config.toml
dataset = "synthesized solo parts of chorales (CocoChorales)"
hop_length = 160
depths = [1, 2, 2]
rnn_width = 256
rnn_layers = 5
beta2 = 0.95
batch_size = 64
lr_schedule = "cosine"
Rows from block 4 of a small sound classifier, named by matrix and row number. Each number is 50 + 12 x the weight over its row's rms, rounded and kept within 0 to 99. All counts start at 0.
After each channel's rows are labels from the 100 clips, of 14976, where the channel reaches its highest value: "strongest on" is what is common among them. Only what is clearly more common there than usual is listed. The data: synthesized solo parts of chorales (CocoChorales). In brackets: how many of the 100.
# conv: width-3 conv (model.blocks.4.conv.weight, 144x144x3, each kernel summed), inputs 0-47

conv.60:49 51 63 51 55 32 26 62 58 32 55 59 47 44 43 49 59 44 57 37 42 51 53 41 57 49 57 49 41 30 60 54 45 51 42 36 46 51 35 52 65 66 56 54 46 57 41 73
strongest on: violin (84); note C5 (27)

conv.59:37 54 38 49 41 39 70 42 52 52 50 56 31 48 73 35 45 58 54 81 57 61 54 64 46 50 42 56 61 48 55 41 56 52 53 37 46 85 29 52 46 47 56 48 74 66 92 49
strongest on: horn (96); note C5 (53); note C#5 (44); note B4 (30)

conv.43:50 31 27 56 60 50 33 47 44 46 38 40 63 48 53 36 37 33 65 57 55 51 40 46 40 22 54 58 50 58 80 57 66 35 58 61 56 39 49 72 60 39 47 71 46 45 42 48
strongest on: horn (79); note C5 (58); note A#4 (34); note B4 (29)

conv.104:56 64 38 62 42 60 45 41 27 56 64 58 77 49 52 52 57 20 66 64 42 70 52 53 68 28 63 54 69 71 54 39 37 45 64 52 42 53 57 46 53 52 65 51 59 55 51 40
strongest on: trumpet (59); note F5 (27)

conv.138:48 37 33 69 49 57 45 52 62 58 37 53 59 62 49 50 48 42 43 54 56 42 40 40 57 59 62 56 52 46 44 52 46 40 57 56 70 54 63 45 74 75 66 50 28 55 53 54
strongest on: bassoon (48); note A#3 (29); note A3 (28); note B3 (26)

conv.132:51 32 45 60 44 35 50 52 72 49 46 41 61 37 40 60 40 57 53 41 55 50 48 61 47 57 71 53 49 57 63 47 46 60 45 44 30 76 53 44 53 65 65 42 63 54 51 65
strongest on: tuba (57); note A3 (35); note C4 (31); horn (30)

conv.65:73 39 69 38 37 52 54 48 49 43 64 47 58 64 47 61 45 74 27 26 15 59 70 72 55 65 22 54 37 39 47 55 45 50 52 46 61 49 49 51 56 45 53 41 45 53 47 55
strongest on: trumpet (96); note F5 (38); note E5 (37); note F#5 (36)

conv.15:65 52 71 46 37 46 56 64 47 48 52 68 61 76 49 61 41 45 34 52 41 32 50 50 28 55 51 42 35 52 52 47 58 59 52 75 29 33 29 48 55 40 41 53 66 63 42 31
strongest on: horn (42); cello (33)

conv.27:46 55 52 66 62 70 66 49 50 56 65 39 45 39 42 43 53 56 54 56 42 60 66 36 34 53 43 39 57 48 55 69 39 44 57 54 43 50 30 44 49 66 44 46 26 66 61 39
strongest on: horn (86); note B4 (46); note C5 (46); note A#4 (36)

conv.117:45 57 51 51 50 49 71 39 38 58 42 44 25 48 51 54 63 57 70 44 55 45 60 43 48 54 34 51 45 45 45 46 24 29 61 67 41 65 51 46 76 71 40 46 51 42 42 44
strongest on: clarinet (87); note F#4 (47); note F4 (37); note E4 (30)

conv.6:75 42 47 35 46 39 31 49 38 62 60 39 70 55 49 41 65 52 38 41 43 40 51 49 43 33 33 51 48 61 56 36 64 40 52 45 61 43 35 48 56 57 61 33 67 59 60 57
strongest on: trumpet (100); note F5 (49); note E5 (39); note G5 (33)

conv.44:42 63 46 55 50 62 30 44 64 53 53 50 44 60 72 48 54 40 62 67 27 26 37 47 45 50 68 64 33 66 51 36 48 32 55 40 35 47 47 43 67 52 24 45 31 46 30 53
strongest on: horn (57); tuba (33)

conv.16:40 52 31 48 47 54 29 51 88 39 38 55 62 46 48 59 21 69 62 33 50 47 40 50 56 54 47 48 46 47 49 57 51 78 40 46 42 68 36 50 29 62 40 49 78 37 45 52
strongest on: horn (83); note C5 (54); note B4 (33); note C#5 (25)

conv.64:57 65 60 65 46 72 58 59 42 45 62 63 45 43 53 69 60 60 48 46 64 51 46 69 51 57 48 59 62 45 57 55 34 26 76 52 80 32 71 67 41 73 33 40 54 43 48 43
strongest on: tuba (55); note C4 (35); note A3 (33)

conv.70:42 50 31 39 61 67 49 40 65 60 56 45 47 66 42 34 50 51 49 46 31 56 61 69 60 47 62 64 36 39 49 36 45 54 54 49 50 43 55 57 35 61 36 51 60 64 54 39
strongest on: violin (99); note C#5 (36); note C5 (35); note B4 (33)

conv.133:71 46 59 56 65 48 50 33 43 60 54 41 67 52 53 35 41 42 66 50 56 40 46 73 59 46 69 28 43 81 62 40 39 46 66 77 45 52 60 48 55 53 52 18 63 53 67 55
strongest on: violin (73); note C5 (29); note B4 (26)

conv.56:63 50 61 43 63 48 58 72 40 31 36 54 48 34 42 66 51 57 41 50 46 55 46 47 65 31 61 37 53 54 68 62 46 44 48 39 43 45 45 48 51 43 45 39 41 37 68 73
strongest on: trumpet (51); flute (43); note D#5 (39); note F5 (38)

conv.126:71 73 57 59 57 59 62 31 53 54 58 59 43 70 40 74 67 48 57 69 63 57 50 46 49 46 42 70 55 43 35 61 58 46 72 39 75 52 50 33 39 52 62 64 61 66 60 30
strongest on: tuba (99); note A3 (43); note C4 (38); note A#3 (31)

conv.48:50 71 56 30 50 48 44 61 42 29 54 37 47 43 37 62 45 51 46 50 48 34 44 41 50 42 56 65 44 32 39 53 34 49 42 56 56 48 41 63 39 46 57 56 37 60 54 67
strongest on: violin (98); note C5 (38); note B4 (35); note C#5 (34)

conv.123:73 53 32 43 61 40 40 53 64 34 44 59 49 44 66 50 67 70 47 40 40 33 38 56 51 44 49 42 67 45 55 48 54 34 28 57 35 42 58 73 55 49 35 27 65 78 53 31
strongest on: horn (32); bassoon (26)

conv.87:46 71 48 56 44 53 37 57 57 47 55 34 66 18 74 43 51 45 28 57 41 33 33 41 42 49 59 47 68 51 60 56 59 35 71 31 57 39 33 41 46 62 81 72 55 50 45 52
strongest on: oboe (73); note C5 (29)

conv.66:53 52 58 67 56 39 42 54 51 32 50 42 65 52 39 61 33 44 43 35 51 79 35 67 63 30 34 51 62 35 73 46 45 40 45 44 58 57 41 26 37 56 60 52 74 51 70 43
strongest on: violin (100); note C#5 (61); note C5 (47); note B4 (46)

conv.121:41 64 44 54 56 61 65 66 57 59 64 54 50 45 33 82 64 52 52 61 45 51 45 47 41 44 48 56 88 47 80 48 43 33 48 44 56 54 28 56 44 51 55 56 57 46 33 52
strongest on: tuba (47); note A3 (37); bassoon (34)

conv.140:64 42 82 51 79 52 29 58 46 30 40 65 66 54 53 44 47 68 51 47 58 54 39 68 60 37 54 40 61 61 69 46 42 48 25 46 42 42 43 41 70 26 60 57 58 49 64 45
strongest on: flute (88); note F5 (27); note D#5 (27)

conv.78:48 45 52 49 41 47 60 42 57 46 56 34 38 48 70 31 38 60 54 42 45 48 59 53 60 44 26 57 47 55 61 37 57 51 43 65 58 64 35 44 40 83 47 42 70 29 79 56
strongest on: clarinet (93); note F#4 (57); note F4 (48); note E4 (43)

conv.131:41 33 50 42 33 54 63 39 72 51 52 66 53 39 43 53 56 55 48 61 75 33 44 41 24 44 62 42 54 41 48 45 47 49 56 64 47 33 81 58 77 47 55 32 70 42 44 54
strongest on: clarinet (72); note F#4 (48); note F4 (36); note G4 (30)

conv.101:55 52 42 40 32 45 22 45 57 58 61 31 35 42 51 40 45 47 59 53 61 46 39 40 39 54 59 47 54 57 49 28 41 27 46 34 42 53 37 37 64 45 51 31 42 79 52 62
strongest on: trumpet (100); note F5 (46); note D#5 (43); note F#5 (42)

conv.82:41 48 37 35 54 68 44 68 49 52 54 48 61 45 57 44 70 73 54 58 55 42 64 44 60 48 41 72 46 76 49 62 42 34 66 52 75 58 46 45 36 69 64 56 27 64 53 68
strongest on: trumpet (86); note F5 (32); note E5 (30); note D5 (26)

conv.35:58 82 72 48 50 44 43 50 68 65 37 51 57 43 50 39 45 37 56 49 54 61 45 81 42 55 37 36 25 46 58 66 48 33 61 29 32 48 26 37 47 48 30 52 35 41 49 38
strongest on: bassoon (96); note C4 (46); note A#3 (44); note A3 (31)

conv.61:46 50 60 33 43 58 30 59 41 76 63 54 67 47 42 50 75 54 55 68 55 48 49 70 60 39 77 44 53 62 44 47 46 59 53 39 46 31 55 66 43 48 71 49 55 51 51 61
strongest on: trombone (62); note D4 (40); note D#4 (32); note E4 (25)

conv.98:27 58 41 55 65 61 59 34 54 69 73 62 56 35 50 39 39 61 39 45 67 36 28 49 43 64 69 69 53 53 37 59 67 41 51 25 61 30 56 48 50 62 44 39 56 45 60 53
strongest on: bassoon (92); note A#3 (42); note B3 (38); note G#3 (28)

conv.100:50 49 88 52 59 40 55 47 50 50 57 47 37 61 59 47 49 68 55 38 69 71 48 45 43 51 49 26 39 54 55 51 77 34 50 69 63 54 52 62 48 45 58 53 54 53 45 56
strongest on: flute (69); note F5 (37); cello (30); note G5 (27)

conv.122:53 31 62 47 26 44 59 57 35 51 49 47 55 59 37 51 52 62 78 47 60 35 43 55 43 52 61 37 52 51 53 54 33 66 57 57 52 75 45 37 47 51 44 58 77 51 66 41
strongest on: trombone (37)

conv.88:53 50 46 60 45 61 48 47 62 78 73 45 48 45 67 48 77 53 46 43 59 56 55 53 62 38 63 41 33 67 62 47 37 56 55 42 31 76 41 54 40 55 46 63 54 59 26 69
strongest on: flute (64); bassoon (30); note F5 (28)

conv.7:36 48 49 38 53 28 44 49 52 60 51 36 46 54 28 68 60 50 46 44 26 49 39 68 47 37 46 48 42 68 56 47 48 37 51 48 44 57 44 49 43 48 52 63 69 40 62 37
strongest on: flute (100); note F5 (54); note F#5 (40); note G5 (27)

conv.114:35 54 39 40 54 33 52 44 42 74 43 43 48 63 92 58 64 56 57 54 90 64 58 64 44 40 54 54 66 54 36 43 38 51 63 61 49 52 44 32 56 60 48 54 52 54 47 51
strongest on: oboe (98); note C5 (51); note A#4 (43); note B4 (38)

conv.69:44 44 50 58 67 56 48 49 38 51 47 21 41 54 55 60 43 44 30 60 55 58 38 45 32 45 45 60 32 67 62 63 46 52 50 48 58 35 67 43 30 50 46 56 62 30 22 53
strongest on: clarinet (40); tuba (32)

conv.75:33 34 51 38 50 62 23 60 29 34 37 49 29 47 53 34 58 33 56 47 35 49 44 51 36 45 56 48 72 59 56 42 37 26 52 64 65 52 33 31 48 62 65 51 29 40 43 42
strongest on: violin (90); note B4 (27); note C#5 (27); note C5 (26)