Rows from block 3 of a small sound classifier, named by matrix and row number. Each number is 128 + 24 x the weight over its row's rms, rounded and kept within 0 to 255. All counts start at 0.
After each channel's rows are labels from the 100 clips, of 14976, where the channel reaches its highest value: "peak on" is the class under the peak; "strongest on" is what is common among them. Only what is clearly more common there than usual is listed. The data: synthesized solo parts of chorales (CocoChorales). In brackets: how many of the 100.
# conv: width-3 conv, stride 2 (model.blocks.3.conv.weight, 144x112x3, each kernel summed), inputs 0-37

conv.24 [129 106 139 105 131 177 110 129 130 148 142 166  84  83 139 142 128 122 164 152  96  88 110 118 147 113 196  96 150 124 152 126 140  88 115 120 131  96]
peak on: silence (70)
strongest on: oboe (99); note B4 (41); note C5 (39); note A#4 (37)

conv.57 [130  83 172 125 166  92 108 177 138 151 107 117 175 161 145 142 117 170 100 129 106 139 146 118 119 200 119 100  88 126 175 177 130 171 146 105 130  96]
peak on: D5 (30)
strongest on: horn (99); note C5 (47); note C#5 (33); note D5 (32)

conv.47 [ 90 107 138 126 134 161 106 151 109 109 133 105 148  84 126  85 114 123 155 100 126 109  92 114 178 104 105 141 120 142 113 131 149 100 155 155 141 118]
peak on: F#5 (45)
strongest on: trumpet (55); note F#5 (52); violin (45); note G5 (33)

conv.124 [139 147 144 103 136 160 109 139 148 165 131 146 121 108 116 104 139 163 128 119 173  94 110 156 135 150 132 113 112 150 135 145 129 146 145 125 100  52]
peak on: C#5 (34); C5 (27)
strongest on: horn (99); note C5 (56); note C#5 (46); note B4 (34)

conv.31 [156 131 129 128  99  93 149 125 131 130 113 158  97 115 109 135 112  96  89 136 116 132  82 153 155 143 168  95 114 147 137  97 147 140 136 145  98 145]
peak on: B4 (30)
strongest on: violin (100); note C5 (45); note B4 (42); note A#4 (38)

conv.40 [142 109 140 111 155 143 130  99 171 137 101  98 145 135 122 132 124 178  89  92 100 179 124 120 123 141 125  83 117 112 147 164 116 110 146 138 113 133]
peak on: E4 (26)
strongest on: clarinet (93); note F#4 (52); note F4 (45); note E4 (43)

conv.128 [161 138 158 148 143 175 115 143 142 146 123 103 129 142 106  67 110 108 145 122 148  98 105 151 163 126 125 140 125 104 153 135 129 120  96 167 100 139]
peak on: silence (57)
strongest on: trumpet (55); trombone (45)

conv.89 [136 137 120 113 125 156 135 107  86 160 107 126 105 130 105  97 134  94 130 146 115 160 121 184 149  97 119 155 106 123 142 101 105  91 112 184 131 195]
peak on: F#5 (27); G5 (26)
strongest on: trumpet (95); note F5 (54); note G5 (47); note F#5 (38)

conv.14 [116  83 153 142 157 139 114 157 163 110 129 122 128 152 161 100 124  73 119 137 107 102 151 150 131 119 118 132 170 127 162 166 120 134 177 144 138  93]
peak on: G#4 (25)
strongest on: clarinet (100); note G#4 (32); note F#4 (28); note C5 (28)

conv.102 [147 129  84 118 103 119 144 153 120 131 129  85 139 156  87 133 122 117 158 149 144 127  89 124 144 124  96 106 102 158 104  92 153 137 155 136 167 180]
peak on: C#4 (25)
strongest on: bassoon (98); note A#3 (38); note C#4 (38); note C4 (36)

conv.45 [164 128  94 156 129 149 168 122 148 123 140 114  97 138 144 133 129  88  81 114 160 171 118 151 112 112 121 139 140 111 176 115 153 126 183 127 107 137]
peak on: D#4 (37)
strongest on: clarinet (81); note D#4 (44); note F4 (28)

conv.55 [107 128 153 142 108  91 104 154 165 107 140 141 158 121 135 153 136 128 172 136 183 131 102 149 114 106 166 110 132 129 126 134 120  95 156 103 126 109]
peak on: F5 (42)
strongest on: flute (85); note F5 (49); note E5 (26)

conv.66 [162  94 118 135 101 105 103 175 150 123 148 178 126 110 106 153 156 105 159  98 129 131 140 129 137 136 139 110 125 113  82 110 106 141 104 179  70 178]
peak on: silence (100)
strongest on: violin (50); oboe (49); note G5 (33); note F#5 (26)

conv.6 [118 127 154 139 140 157 164 168 116 142 107 160 145 115  94 116  94 156 155  97 150 101 130 166 152  99  98 114  99 117 115 159 143 140 114 145 131 127]
peak on: silence (62)
strongest on: violin (78)

conv.23 [135 214 107 131 112 144 162  99 146  99 127 104 120 130 111 186 111 139 161 137 131  92 146 120 145 168 114 184 115 134 131 105 125 148 119 143 143 106]
peak on: B4 (32)
strongest on: violin (97); note C#5 (49); note B4 (40); note C5 (35)

conv.127 [122 112 140 146 136 163 131 148 101 157 140 133 132  94 124  86 140 136 143 117 133 109 144 115 112 136 141 159 120 123 113 129 125  82 106 133 112 199]
peak on: F5 (27)
strongest on: trumpet (99); note F5 (49); note E5 (36); note G5 (27)

conv.108 [115 115 133 122 192 124  83 111 147 159  95 154 119 166 114 102 136 102  97  91  74 121 137 117 127 116 112 163 166 164 132 138 126 127 137 160 154 143]
peak on: F#4 (25)
strongest on: clarinet (95); note F#4 (54); note E4 (50); note F4 (48)

conv.94 [127 130 153 137 129 109 151 135 115 120 116 132 120 143 151 120 147 108 196  76 122 145 154 127 144 162 127 150 138 163 139 137  94  85 114 151 157 154]
peak on: B4 (29)
strongest on: violin (95); note B4 (46); note C#5 (39); note C5 (35)

conv.118 [138 102 117 135 118 122 122 125 107 147 135 127 108 129 147 131 136 181 110 124 143 134 151 110 146  41 118 164  93 103 124 119 101 155 160 145 155 127]
peak on: F5 (25)
strongest on: flute (86); note F5 (41); note E5 (26)

conv.111 [121 164 113 150 116  96 149 154 127 138 137 157  83 135 130 129 130 129 141 190 154 120 129 126 117 108 127  94 151 162 141 127 115 130 134 128 150 129]
peak on: silence (100)
strongest on: tuba (100); note A#3 (44); note A3 (43); note G#3 (30)

conv.2 [146 138 142 142 108 128 106 151 130 130 135  80  97 157 106 188 144 113 148 101 128  96  95 111 152 107 106 110  94  78  77 151 130 112 136 133 101 124]
peak on: A#3 (33)
strongest on: cello (100); note A#3 (56); note G#3 (47); note A3 (33)

conv.41 [148 153 123 117 144 129 120 127 130 128 173 132 126 144 110 136 100 114 146 118 136 144 110 115  99 131 118 113 113  93 170 137 152 127 131 115 140  97]
peak on: B4 (31)
strongest on: violin (88); note C5 (42); note C#5 (42); note B4 (41)

conv.50 [117 126 127 133 120  90 115 116 132  90  98 143 122 129 117  67 144 113 133 191 125 113 109 139 150 117 149 137  89  82 101 140 108  96 143 136  98 153]
peak on: B4 (30)
strongest on: violin (78); note B4 (48); note A#4 (33); note C5 (31)

conv.142 [147 124 112 130 153  68 138 136 121 143 139 126 183  93 105 158 124 159 141  97 164 138 134 116 180 115  95 131 124 130 110 164 114 128 126 159 156 107]
peak on: F#4 (27)
strongest on: clarinet (75); note F#4 (50); note E4 (45); note F4 (39)

conv.88 [126 158 165 183 132 136 135 155 139 119 152 109 156 149  77 120 141 118 117 131 146  92 141 131  72 105 140 117 132 101 140 131 154 137 114 146 141 137]
peak on: B4 (25)
strongest on: violin (100); note B4 (44); note C#5 (38); note C5 (35)

conv.123 [101  87 110 118 181  97  96 116 142  94  83 117 143 126 140 134 115 124  96 139 102  92 170 111 141 115 145 138 120 168 100 160 146 133 145 142 135 105]
peak on: C4 (26)
strongest on: tuba (84); note C4 (49); note A3 (44); note B3 (29)

conv.109 [128 116 103 165 159  94 116 111 146  98 106 149 136 100 100 164 124 150 120 151 109 149 149 139 115 150 131 110  59 142 116 136 134 179  90 121 101  88]
peak on: silence (65)
strongest on: flute (50)

conv.92 [124 162 128 117 125 164 123 114 100 103 164 168 109  75 150 162 133 129 153 164 114 146 142 119 140 115 152 115 146 154 168 100  89 119 154 140 137 148]
peak on: silence (36)
strongest on: clarinet (42); violin (42)

conv.70 [157 104 142 102 157 106 194 139 125 125 129 153 107 142 165 156 170  98 109 122 141 155 118 131 104 159 101 151 120 134 153 130 150 115 120 116 202  91]
peak on: G#4 (44)
strongest on: clarinet (82); note G#4 (46); note F#4 (33)

conv.67 [127 158 141 138 127 118 122 113 139  98 147 111  98 104 101  62 117 124  90 153  95 116 163 100 131 157  94 119 178 127  95 145 122 128 105 117 139 136]
peak on: A4 (27)
strongest on: violin (97); note A4 (35)

conv.36 [ 79 105 121 130 162 116 142 125 124 165  90 116 106 139 168  74 129 110 111 126 133 146 140 112 144 124  95 133 117 173 114 111 108 177 130 119 139 134]
peak on: C5 (25)
strongest on: clarinet (40); note C5 (33); tuba (25)

conv.134 [104 170 149 125 134 146 114 143 121 164 135  92 151 152 125 108 137 129 105 134 165 157 120 125 124 127 109 116 167 109 123 170 113 147 151 114 147  77]
peak on: C#5 (27)
strongest on: horn (100); note C5 (44); note C#5 (36); note B4 (29)