{"n_mels": 64, "hop_length": 160, "input": "log_mel", "targets": ["instrument"], "num_classes": 13, "kernel_size": 3, "stem": "single", "label_smoothing": 0.2, "loss": "cross_entropy", "beta2": 0.95, "shampoo_beta": 0.95, "precondition_frequency": 32, "one_sided": false, "steps": 4400, "warmup_steps": 220}
Rows from block 3 of a small sound classifier, named by matrix and row number. Each number is 50 + 15 x the weight over its row's rms, rounded and kept within 0 to 99. All counts start at 0.
After each channel's rows are labels from the 100 clips, of 14976, where the channel reaches its highest value: "loudest" is the band of the loudest frequency at the time of the peak. Only what is clearly more common there than usual is listed. The data: synthesized solo parts of chorales (CocoChorales). In brackets: how many of the 100.
# conv: width-3 conv, stride 2 (model.blocks.3.conv.weight, 144x112x3, each kernel summed), inputs 0-37

conv.35:52 30 38 66 89 40 48 40 37 59 48 51 34 52 59 55 89 72 62 48 21 62 53 38 53 57 46 54 41 31 56 72 35 36 25 57 42 39
loudest: 1000 to 2000 Hz (71)

conv.69:32 44 36 56 29 46 44 36 23 32 51 60 55 53 43 51 85 32 51 55 65 68 35 37 53 51 56 48 38 42 63 36 60 34 58 54 40 37
loudest: 500 to 1000 Hz (57)

conv.19:59 62 35 63 60 32 73 53 50 33 87 76 88 52 29 28 44 60 49 36 53 45 27 57 36 46 60 28 42 75 23 54 55 56 28 56 23 88
loudest: 1000 to 2000 Hz (50)

conv.11:35 51 33 43 83 44 47 43 94 35 46 59 60 48 58 59 58 62 60 39 48 59 32 49 35 66 39 69 15 59 70 43 58 36 57 71 72 40
loudest: 1000 to 2000 Hz (64)

conv.106:53 61 93 48 40 59 41 56 47 41 62 36 50 40 39 47 68 43 26 52 37 62 68 32 69 28 48 67 28 67 21 54 43 44 67 28 53 68
loudest: 500 to 1000 Hz (54)

conv.58:55 57 46 35 62 50 44 47 28 71 56 26 74 55 43 55 50 55 48 97 49 55 72 48 53 41 00 59 71 21 12 82 41 60 46 65 61 59
loudest: 500 to 1000 Hz (54)

conv.61:57 55 34 56 55 40 47 44 41 34 28 76 52 51 43 85 54 57 59 57 55 22 58 62 54 75 10 26 45 52 47 28 70 19 29 44 29 50
loudest: 1000 to 2000 Hz (60)

conv.78:44 26 73 57 71 48 68 74 42 39 49 36 38 38 52 33 41 45 49 43 67 57 21 49 56 32 82 42 56 37 23 29 81 41 44 58 35 74
loudest: 1000 to 2000 Hz (37)

conv.97:62 43 48 53 47 45 79 14 58 79 33 75 48 45 26 71 53 44 39 40 41 26 35 52 69 43 43 83 46 35 58 40 24 42 71 72 62 68
loudest: 1000 to 2000 Hz (70)

conv.112:66 60 37 36 45 35 53 71 38 55 39 71 37 66 33 75 40 44 18 39 46 51 53 53 61 49 41 53 46 80 50 42 41 50 48 70 50 46
loudest: 1000 to 2000 Hz (42)

conv.120:41 45 66 47 38 49 61 36 42 67 51 69 77 55 67 68 55 61 70 60 70 56 62 47 56 29 40 60 28 39 74 67 38 48 50 31 48 33
loudest: 500 to 1000 Hz (60)

conv.77:51 56 51 47 45 68 32 28 57 50 38 55 31 70 56 67 54 69 43 70 55 42 82 69 59 63 31 62 54 44 49 55 32 44 33 64 50 59
loudest: 1000 to 2000 Hz (73)

conv.79:48 62 38 46 47 88 60 64 35 28 61 35 58 61 39 43 46 40 74 56 40 44 60 58 35 30 27 59 48 56 31 59 80 46 33 45 75 79
loudest: 500 to 1000 Hz (51)

conv.59:71 73 52 45 37 35 45 78 27 46 44 60 61 73 33 64 54 19 41 69 44 58 62 76 33 68 66 47 37 44 53 58 66 47 43 69 39 60
loudest: 1000 to 2000 Hz (59)

conv.7:48 52 52 24 48 62 41 55 82 64 21 46 55 32 25 30 49 48 34 60 38 47 41 44 68 60 42 37 27 43 38 30 60 65 64 60 25 43
loudest: 500 to 1000 Hz (59)