From a checkpoint of a small sound classifier.
Training: batches of 64, held-out accuracy 100%.
Data: trained on synthesized solo parts of chorales (CocoChorales), 39062 training examples.
Rows from block 5, named by matrix and row number. Each number is 500 + 50 x the weight over its row's rms, rounded and kept within 0 to 999. All counts start at 0. Numbers have three digits each. After the name is the row's rms in percent of the matrix's.
# weight_hh_l0: LSTM recurrent weights (gates i, f, g, o stacked) (model.rnn.0.rnn.weight_hh_l0, 1024x256), inputs 172-255
weight_hh_l0.268 090:542600512514474525457450500557435516546526435562528522586513521501475522467509521470467513484503541489565561435536526584517479540559464462478519492518511506480418516458504540423564561550549495518509412440537542424436607463498528444490560600458543538484
weight_hh_l0.269 102:571461471561535496502407533451463432534495540471573591594428524589436587486505520531432523412368523451514582450481420522437457520605374529515466466475400565536530463537575498590477472469521521509440463471427564481540367453468517596534405525542537499506
weight_hh_l0.270 076:500469518508395486500537549511527505439529515495438474537465541431461459527517490530557412568454512475519567498475489453495509539501537434522541477424439600488461476553576480492482533496533626581444514488393476511428556527482533557459475616445561517527
weight_hh_l0.271 116:567508426427578488580456501472501519567455499505571437466613525493552466421525594533473517512509562537475472449488469522576470512523471550487518498342536526612562416511626465559495522465582553442404432522514420494478489550454478435542510614438514496506
weight_hh_l0.272 114:474493526581559529556476521438526486475540538468463479473504410550553526454523471577594387417415488493364527531448523528500457528480471547503449509455456488442425489508533494556533521610503548429440384505447466521518529530458508380606532449540510528504
weight_hh_l0.273 091:479511440490543485524462567535463556525512423556550466467568444464546525529495517467533556380468500566593556454467462523528512495423562506423551499556463467462518495494517501547542464533543410543525575475546496595454482416446474617487517463532444448552
weight_hh_l0.274 088:424545499407463526508505533478513408468480497503505524479466549530554457467481540519537529427457472481504533548573509454541487467586424478544529511367560419516512491489587448491650556475469487359455469466491471494502531447551573444481514460476526513507
weight_hh_l0.275 081:521509432459461489522536479467506432522419491554410516449494443419431486492523532443495506523471462554453446460502492549455556475479467507529398476449524573485590489520534513530570399619497520498478484493495517454572491432489449485488563517485535401452
weight_hh_l0.276 093:519475406567374490484552478470574482490401525504522493553513389515450508433474403505485527457510447486379489532520509552451523505483483560537441461534491606449498507480407468539513581552509587498441500494549525475440489580528518560510493506550549482521
weight_hh_l0.277 087:454506454520537444556464524488468567481474535559521436492456432489437511443534587531522448478479491560469474462474442607490411499475536432425538441586558463516559567567471474485442525456629519485491499532454566483459471499545479474567478464430504493568
weight_hh_l0.278 145:537489524484473560469525488393472559468472511515501533536538470414639482491493489512459492483530544441536521488425499404450461567441444599414436516472509480507473529503558534604535530552510518522477542549488610473412491461499483514507515526575499494552
weight_hh_l0.279 093:482470509505596446462544522448543525509609486535594536499512528445499450532443517599476521501415554468553501513533428418438541543530494546561535423421547446497456535525551502541540534498565569531495405507384567514543601532547539441483433508513477449518
weight_hh_l0.280 067:567598423580477467492497561538479492531579490530525459528448484516592638404456565463585548577456485487488424541578501508490532508442423425436587483489403492481588535506422491418387444467596472487512481549502451511480482512522512541487562565499517552499
weight_hh_l0.281 082:565487531569405484493516463510484453494511579536436456528479533472524503452564515524401551546535524557456524469585522475550463497422566481418496429503557492533572562476487497486518513590507468601530482536443525537505491423407494543550514475483522423506
weight_hh_l0.282 103:478554470537467550558507478442600519485582494469557473507474443506536526510554463504587501314531574495501454476549484492540503447466415457491420419537504510535491519542385461577526514474492463607501494500519453527550427494480568409572508513537520416405
weight_hh_l0.283 068:476476550476485600455506457440475547491526512448517553360517499551534552529501511531510528456425471552593523532494416518488484406568509426503471551442414494483454556463557460517521585490476514520506502431580503528463510490557509429384397411555554440468
weight_hh_l0.284 117:505527469437510536531442488498496502499486494534543584491558442468543516424533445474603581456558549408592528543466528503540551433443520417477497605598531568513555507504503481558430463389492541521585503521497573600464573458473474508514497526486437458420
weight_hh_l0.285 103:470438470527516486519504445480498516506508449429531568522497492454572442441567463420407551436575539600513432497536469419500542571492521542376526477533537472516517440500544433553456399503558549581489531506486591581470416510432469514466485507517493511483
weight_hh_l0.286 121:541441476460510476476523533498519546441529550468505505644471520511479510434515484516416539514450538591501578437425506470482559507404555473544510486475455564538472505523444541585483463592512470485410430533497508539597443458572519525554539605557522507518
weight_hh_l0.287 107:528478464463496530462550484543492607499495525538521551452457542357523510547570505579541398492401487587394484447516502484571568478449430439611532468451486533550562525537469503421501474475457458506562413473400479499529530455537552379433497502586511543558
weight_hh_l0.288 087:463496519571483526412411512454478465491579589560543446510562527522622475609518515501535456645519467515503540598528506475481480545524520504525474531563498482554523494542637602491355452625439483598521493541456586473605467453463579516454474612551431459496
weight_hh_l0.289 089:463426577582562449359531505504486499516466518556484459508541515551479411500504440554539517554423514538563507511480559516424459516582538450473499569484524480519431471514515471534541427548445556518508492577535518439497536519411531471488541549467394495360
weight_hh_l0.290 075:515501441475403495538494478421499454483544510426494578510588527468438452507552601576459417421457534459481537453344535541498459516559515541529420432527475482417490489467479396403483478439467545596516445554461554431500448483426488536493561492615427584433
weight_hh_l0.291 155:492446598517459534539599511344480545449482510494550627444513493528490457470603457509588593493513499578509470452449538467425529551521434428468528515495449500475477473568448503487504440442501432540541504523475494516406483490456466486490403523496465547429
weight_hh_l0.292 087:517484489533461495516446482564418534489656476461449404502427448506466428505440416518599494525454487557559582474611549513471538534547522519590460498487505495513544536599488508500547647464445453491407512394523546549510483527522574506472489500530619372486
weight_hh_l0.293 097:509308507560459522508474559444494440582449510415503430526561417511570418466455570529467524431460486442377436563540442525525499565604410517532492449392465511436474425450559494472513505497537445468416433492560477496531550545505577455500426538531512493534
weight_hh_l0.294 109:491554558502532495494533518613548513433381534497496458549481483406589550516541538507432466500503438565560503511510462532455479585512564562494487548478506445433375443464543434497493580590430510445500466515396495472479452482538596550538612548394475500604
weight_hh_l0.295 090:484543525518539497559522429550489506487430495625486575551456544488483490517479378556467454443468483506456459502595485601471376500435454494467452557600646514528440569483427581451511495499414567438517461463525480534518518565541541501482557466539460472529
weight_hh_l0.296 112:485500443535526459435440542518432530558489468525581462479481495495528531435480546471616549460426475534534446423554430499568509451478495469522533489498594517367500623539459470476556527497523520455507457549523497512509473510462492421539457534602428488475
weight_hh_l0.297 082:390506494552569488452491532524508508540509492485578485490517482512602473470485591553477468545518610565475479436470501536507413455555558563477384434526450516488502546543640475491534615496454539505483532518453458437492529503517528530545565492514542498546
weight_hh_l0.298 093:470512460540469417450475447508437519543496496534628532506541453446381502501498554556520558515430537501504457535511505492508508573467521420572464540582568592508626420486514502443452582494533456424517537515451502501489427364601544474426578548487487503562
weight_hh_l0.299 095:503497540474499536548434466407563465406595544566576453540477518572442552481508461561493418438477501542559461541556488413439536474452489467530541450489537601498463538507532490524549510486499429557551460534396513537449452486515577491555453470602425529514
weight_hh_l0.300 116:445538513532504484425492471455471468517434603507511559442539472522578519465536572467527547550492475461492482504509513532471533563439459616489369522455474529450500514470555488565388534384550466542493522487475514465486521509462576400451454474497523463556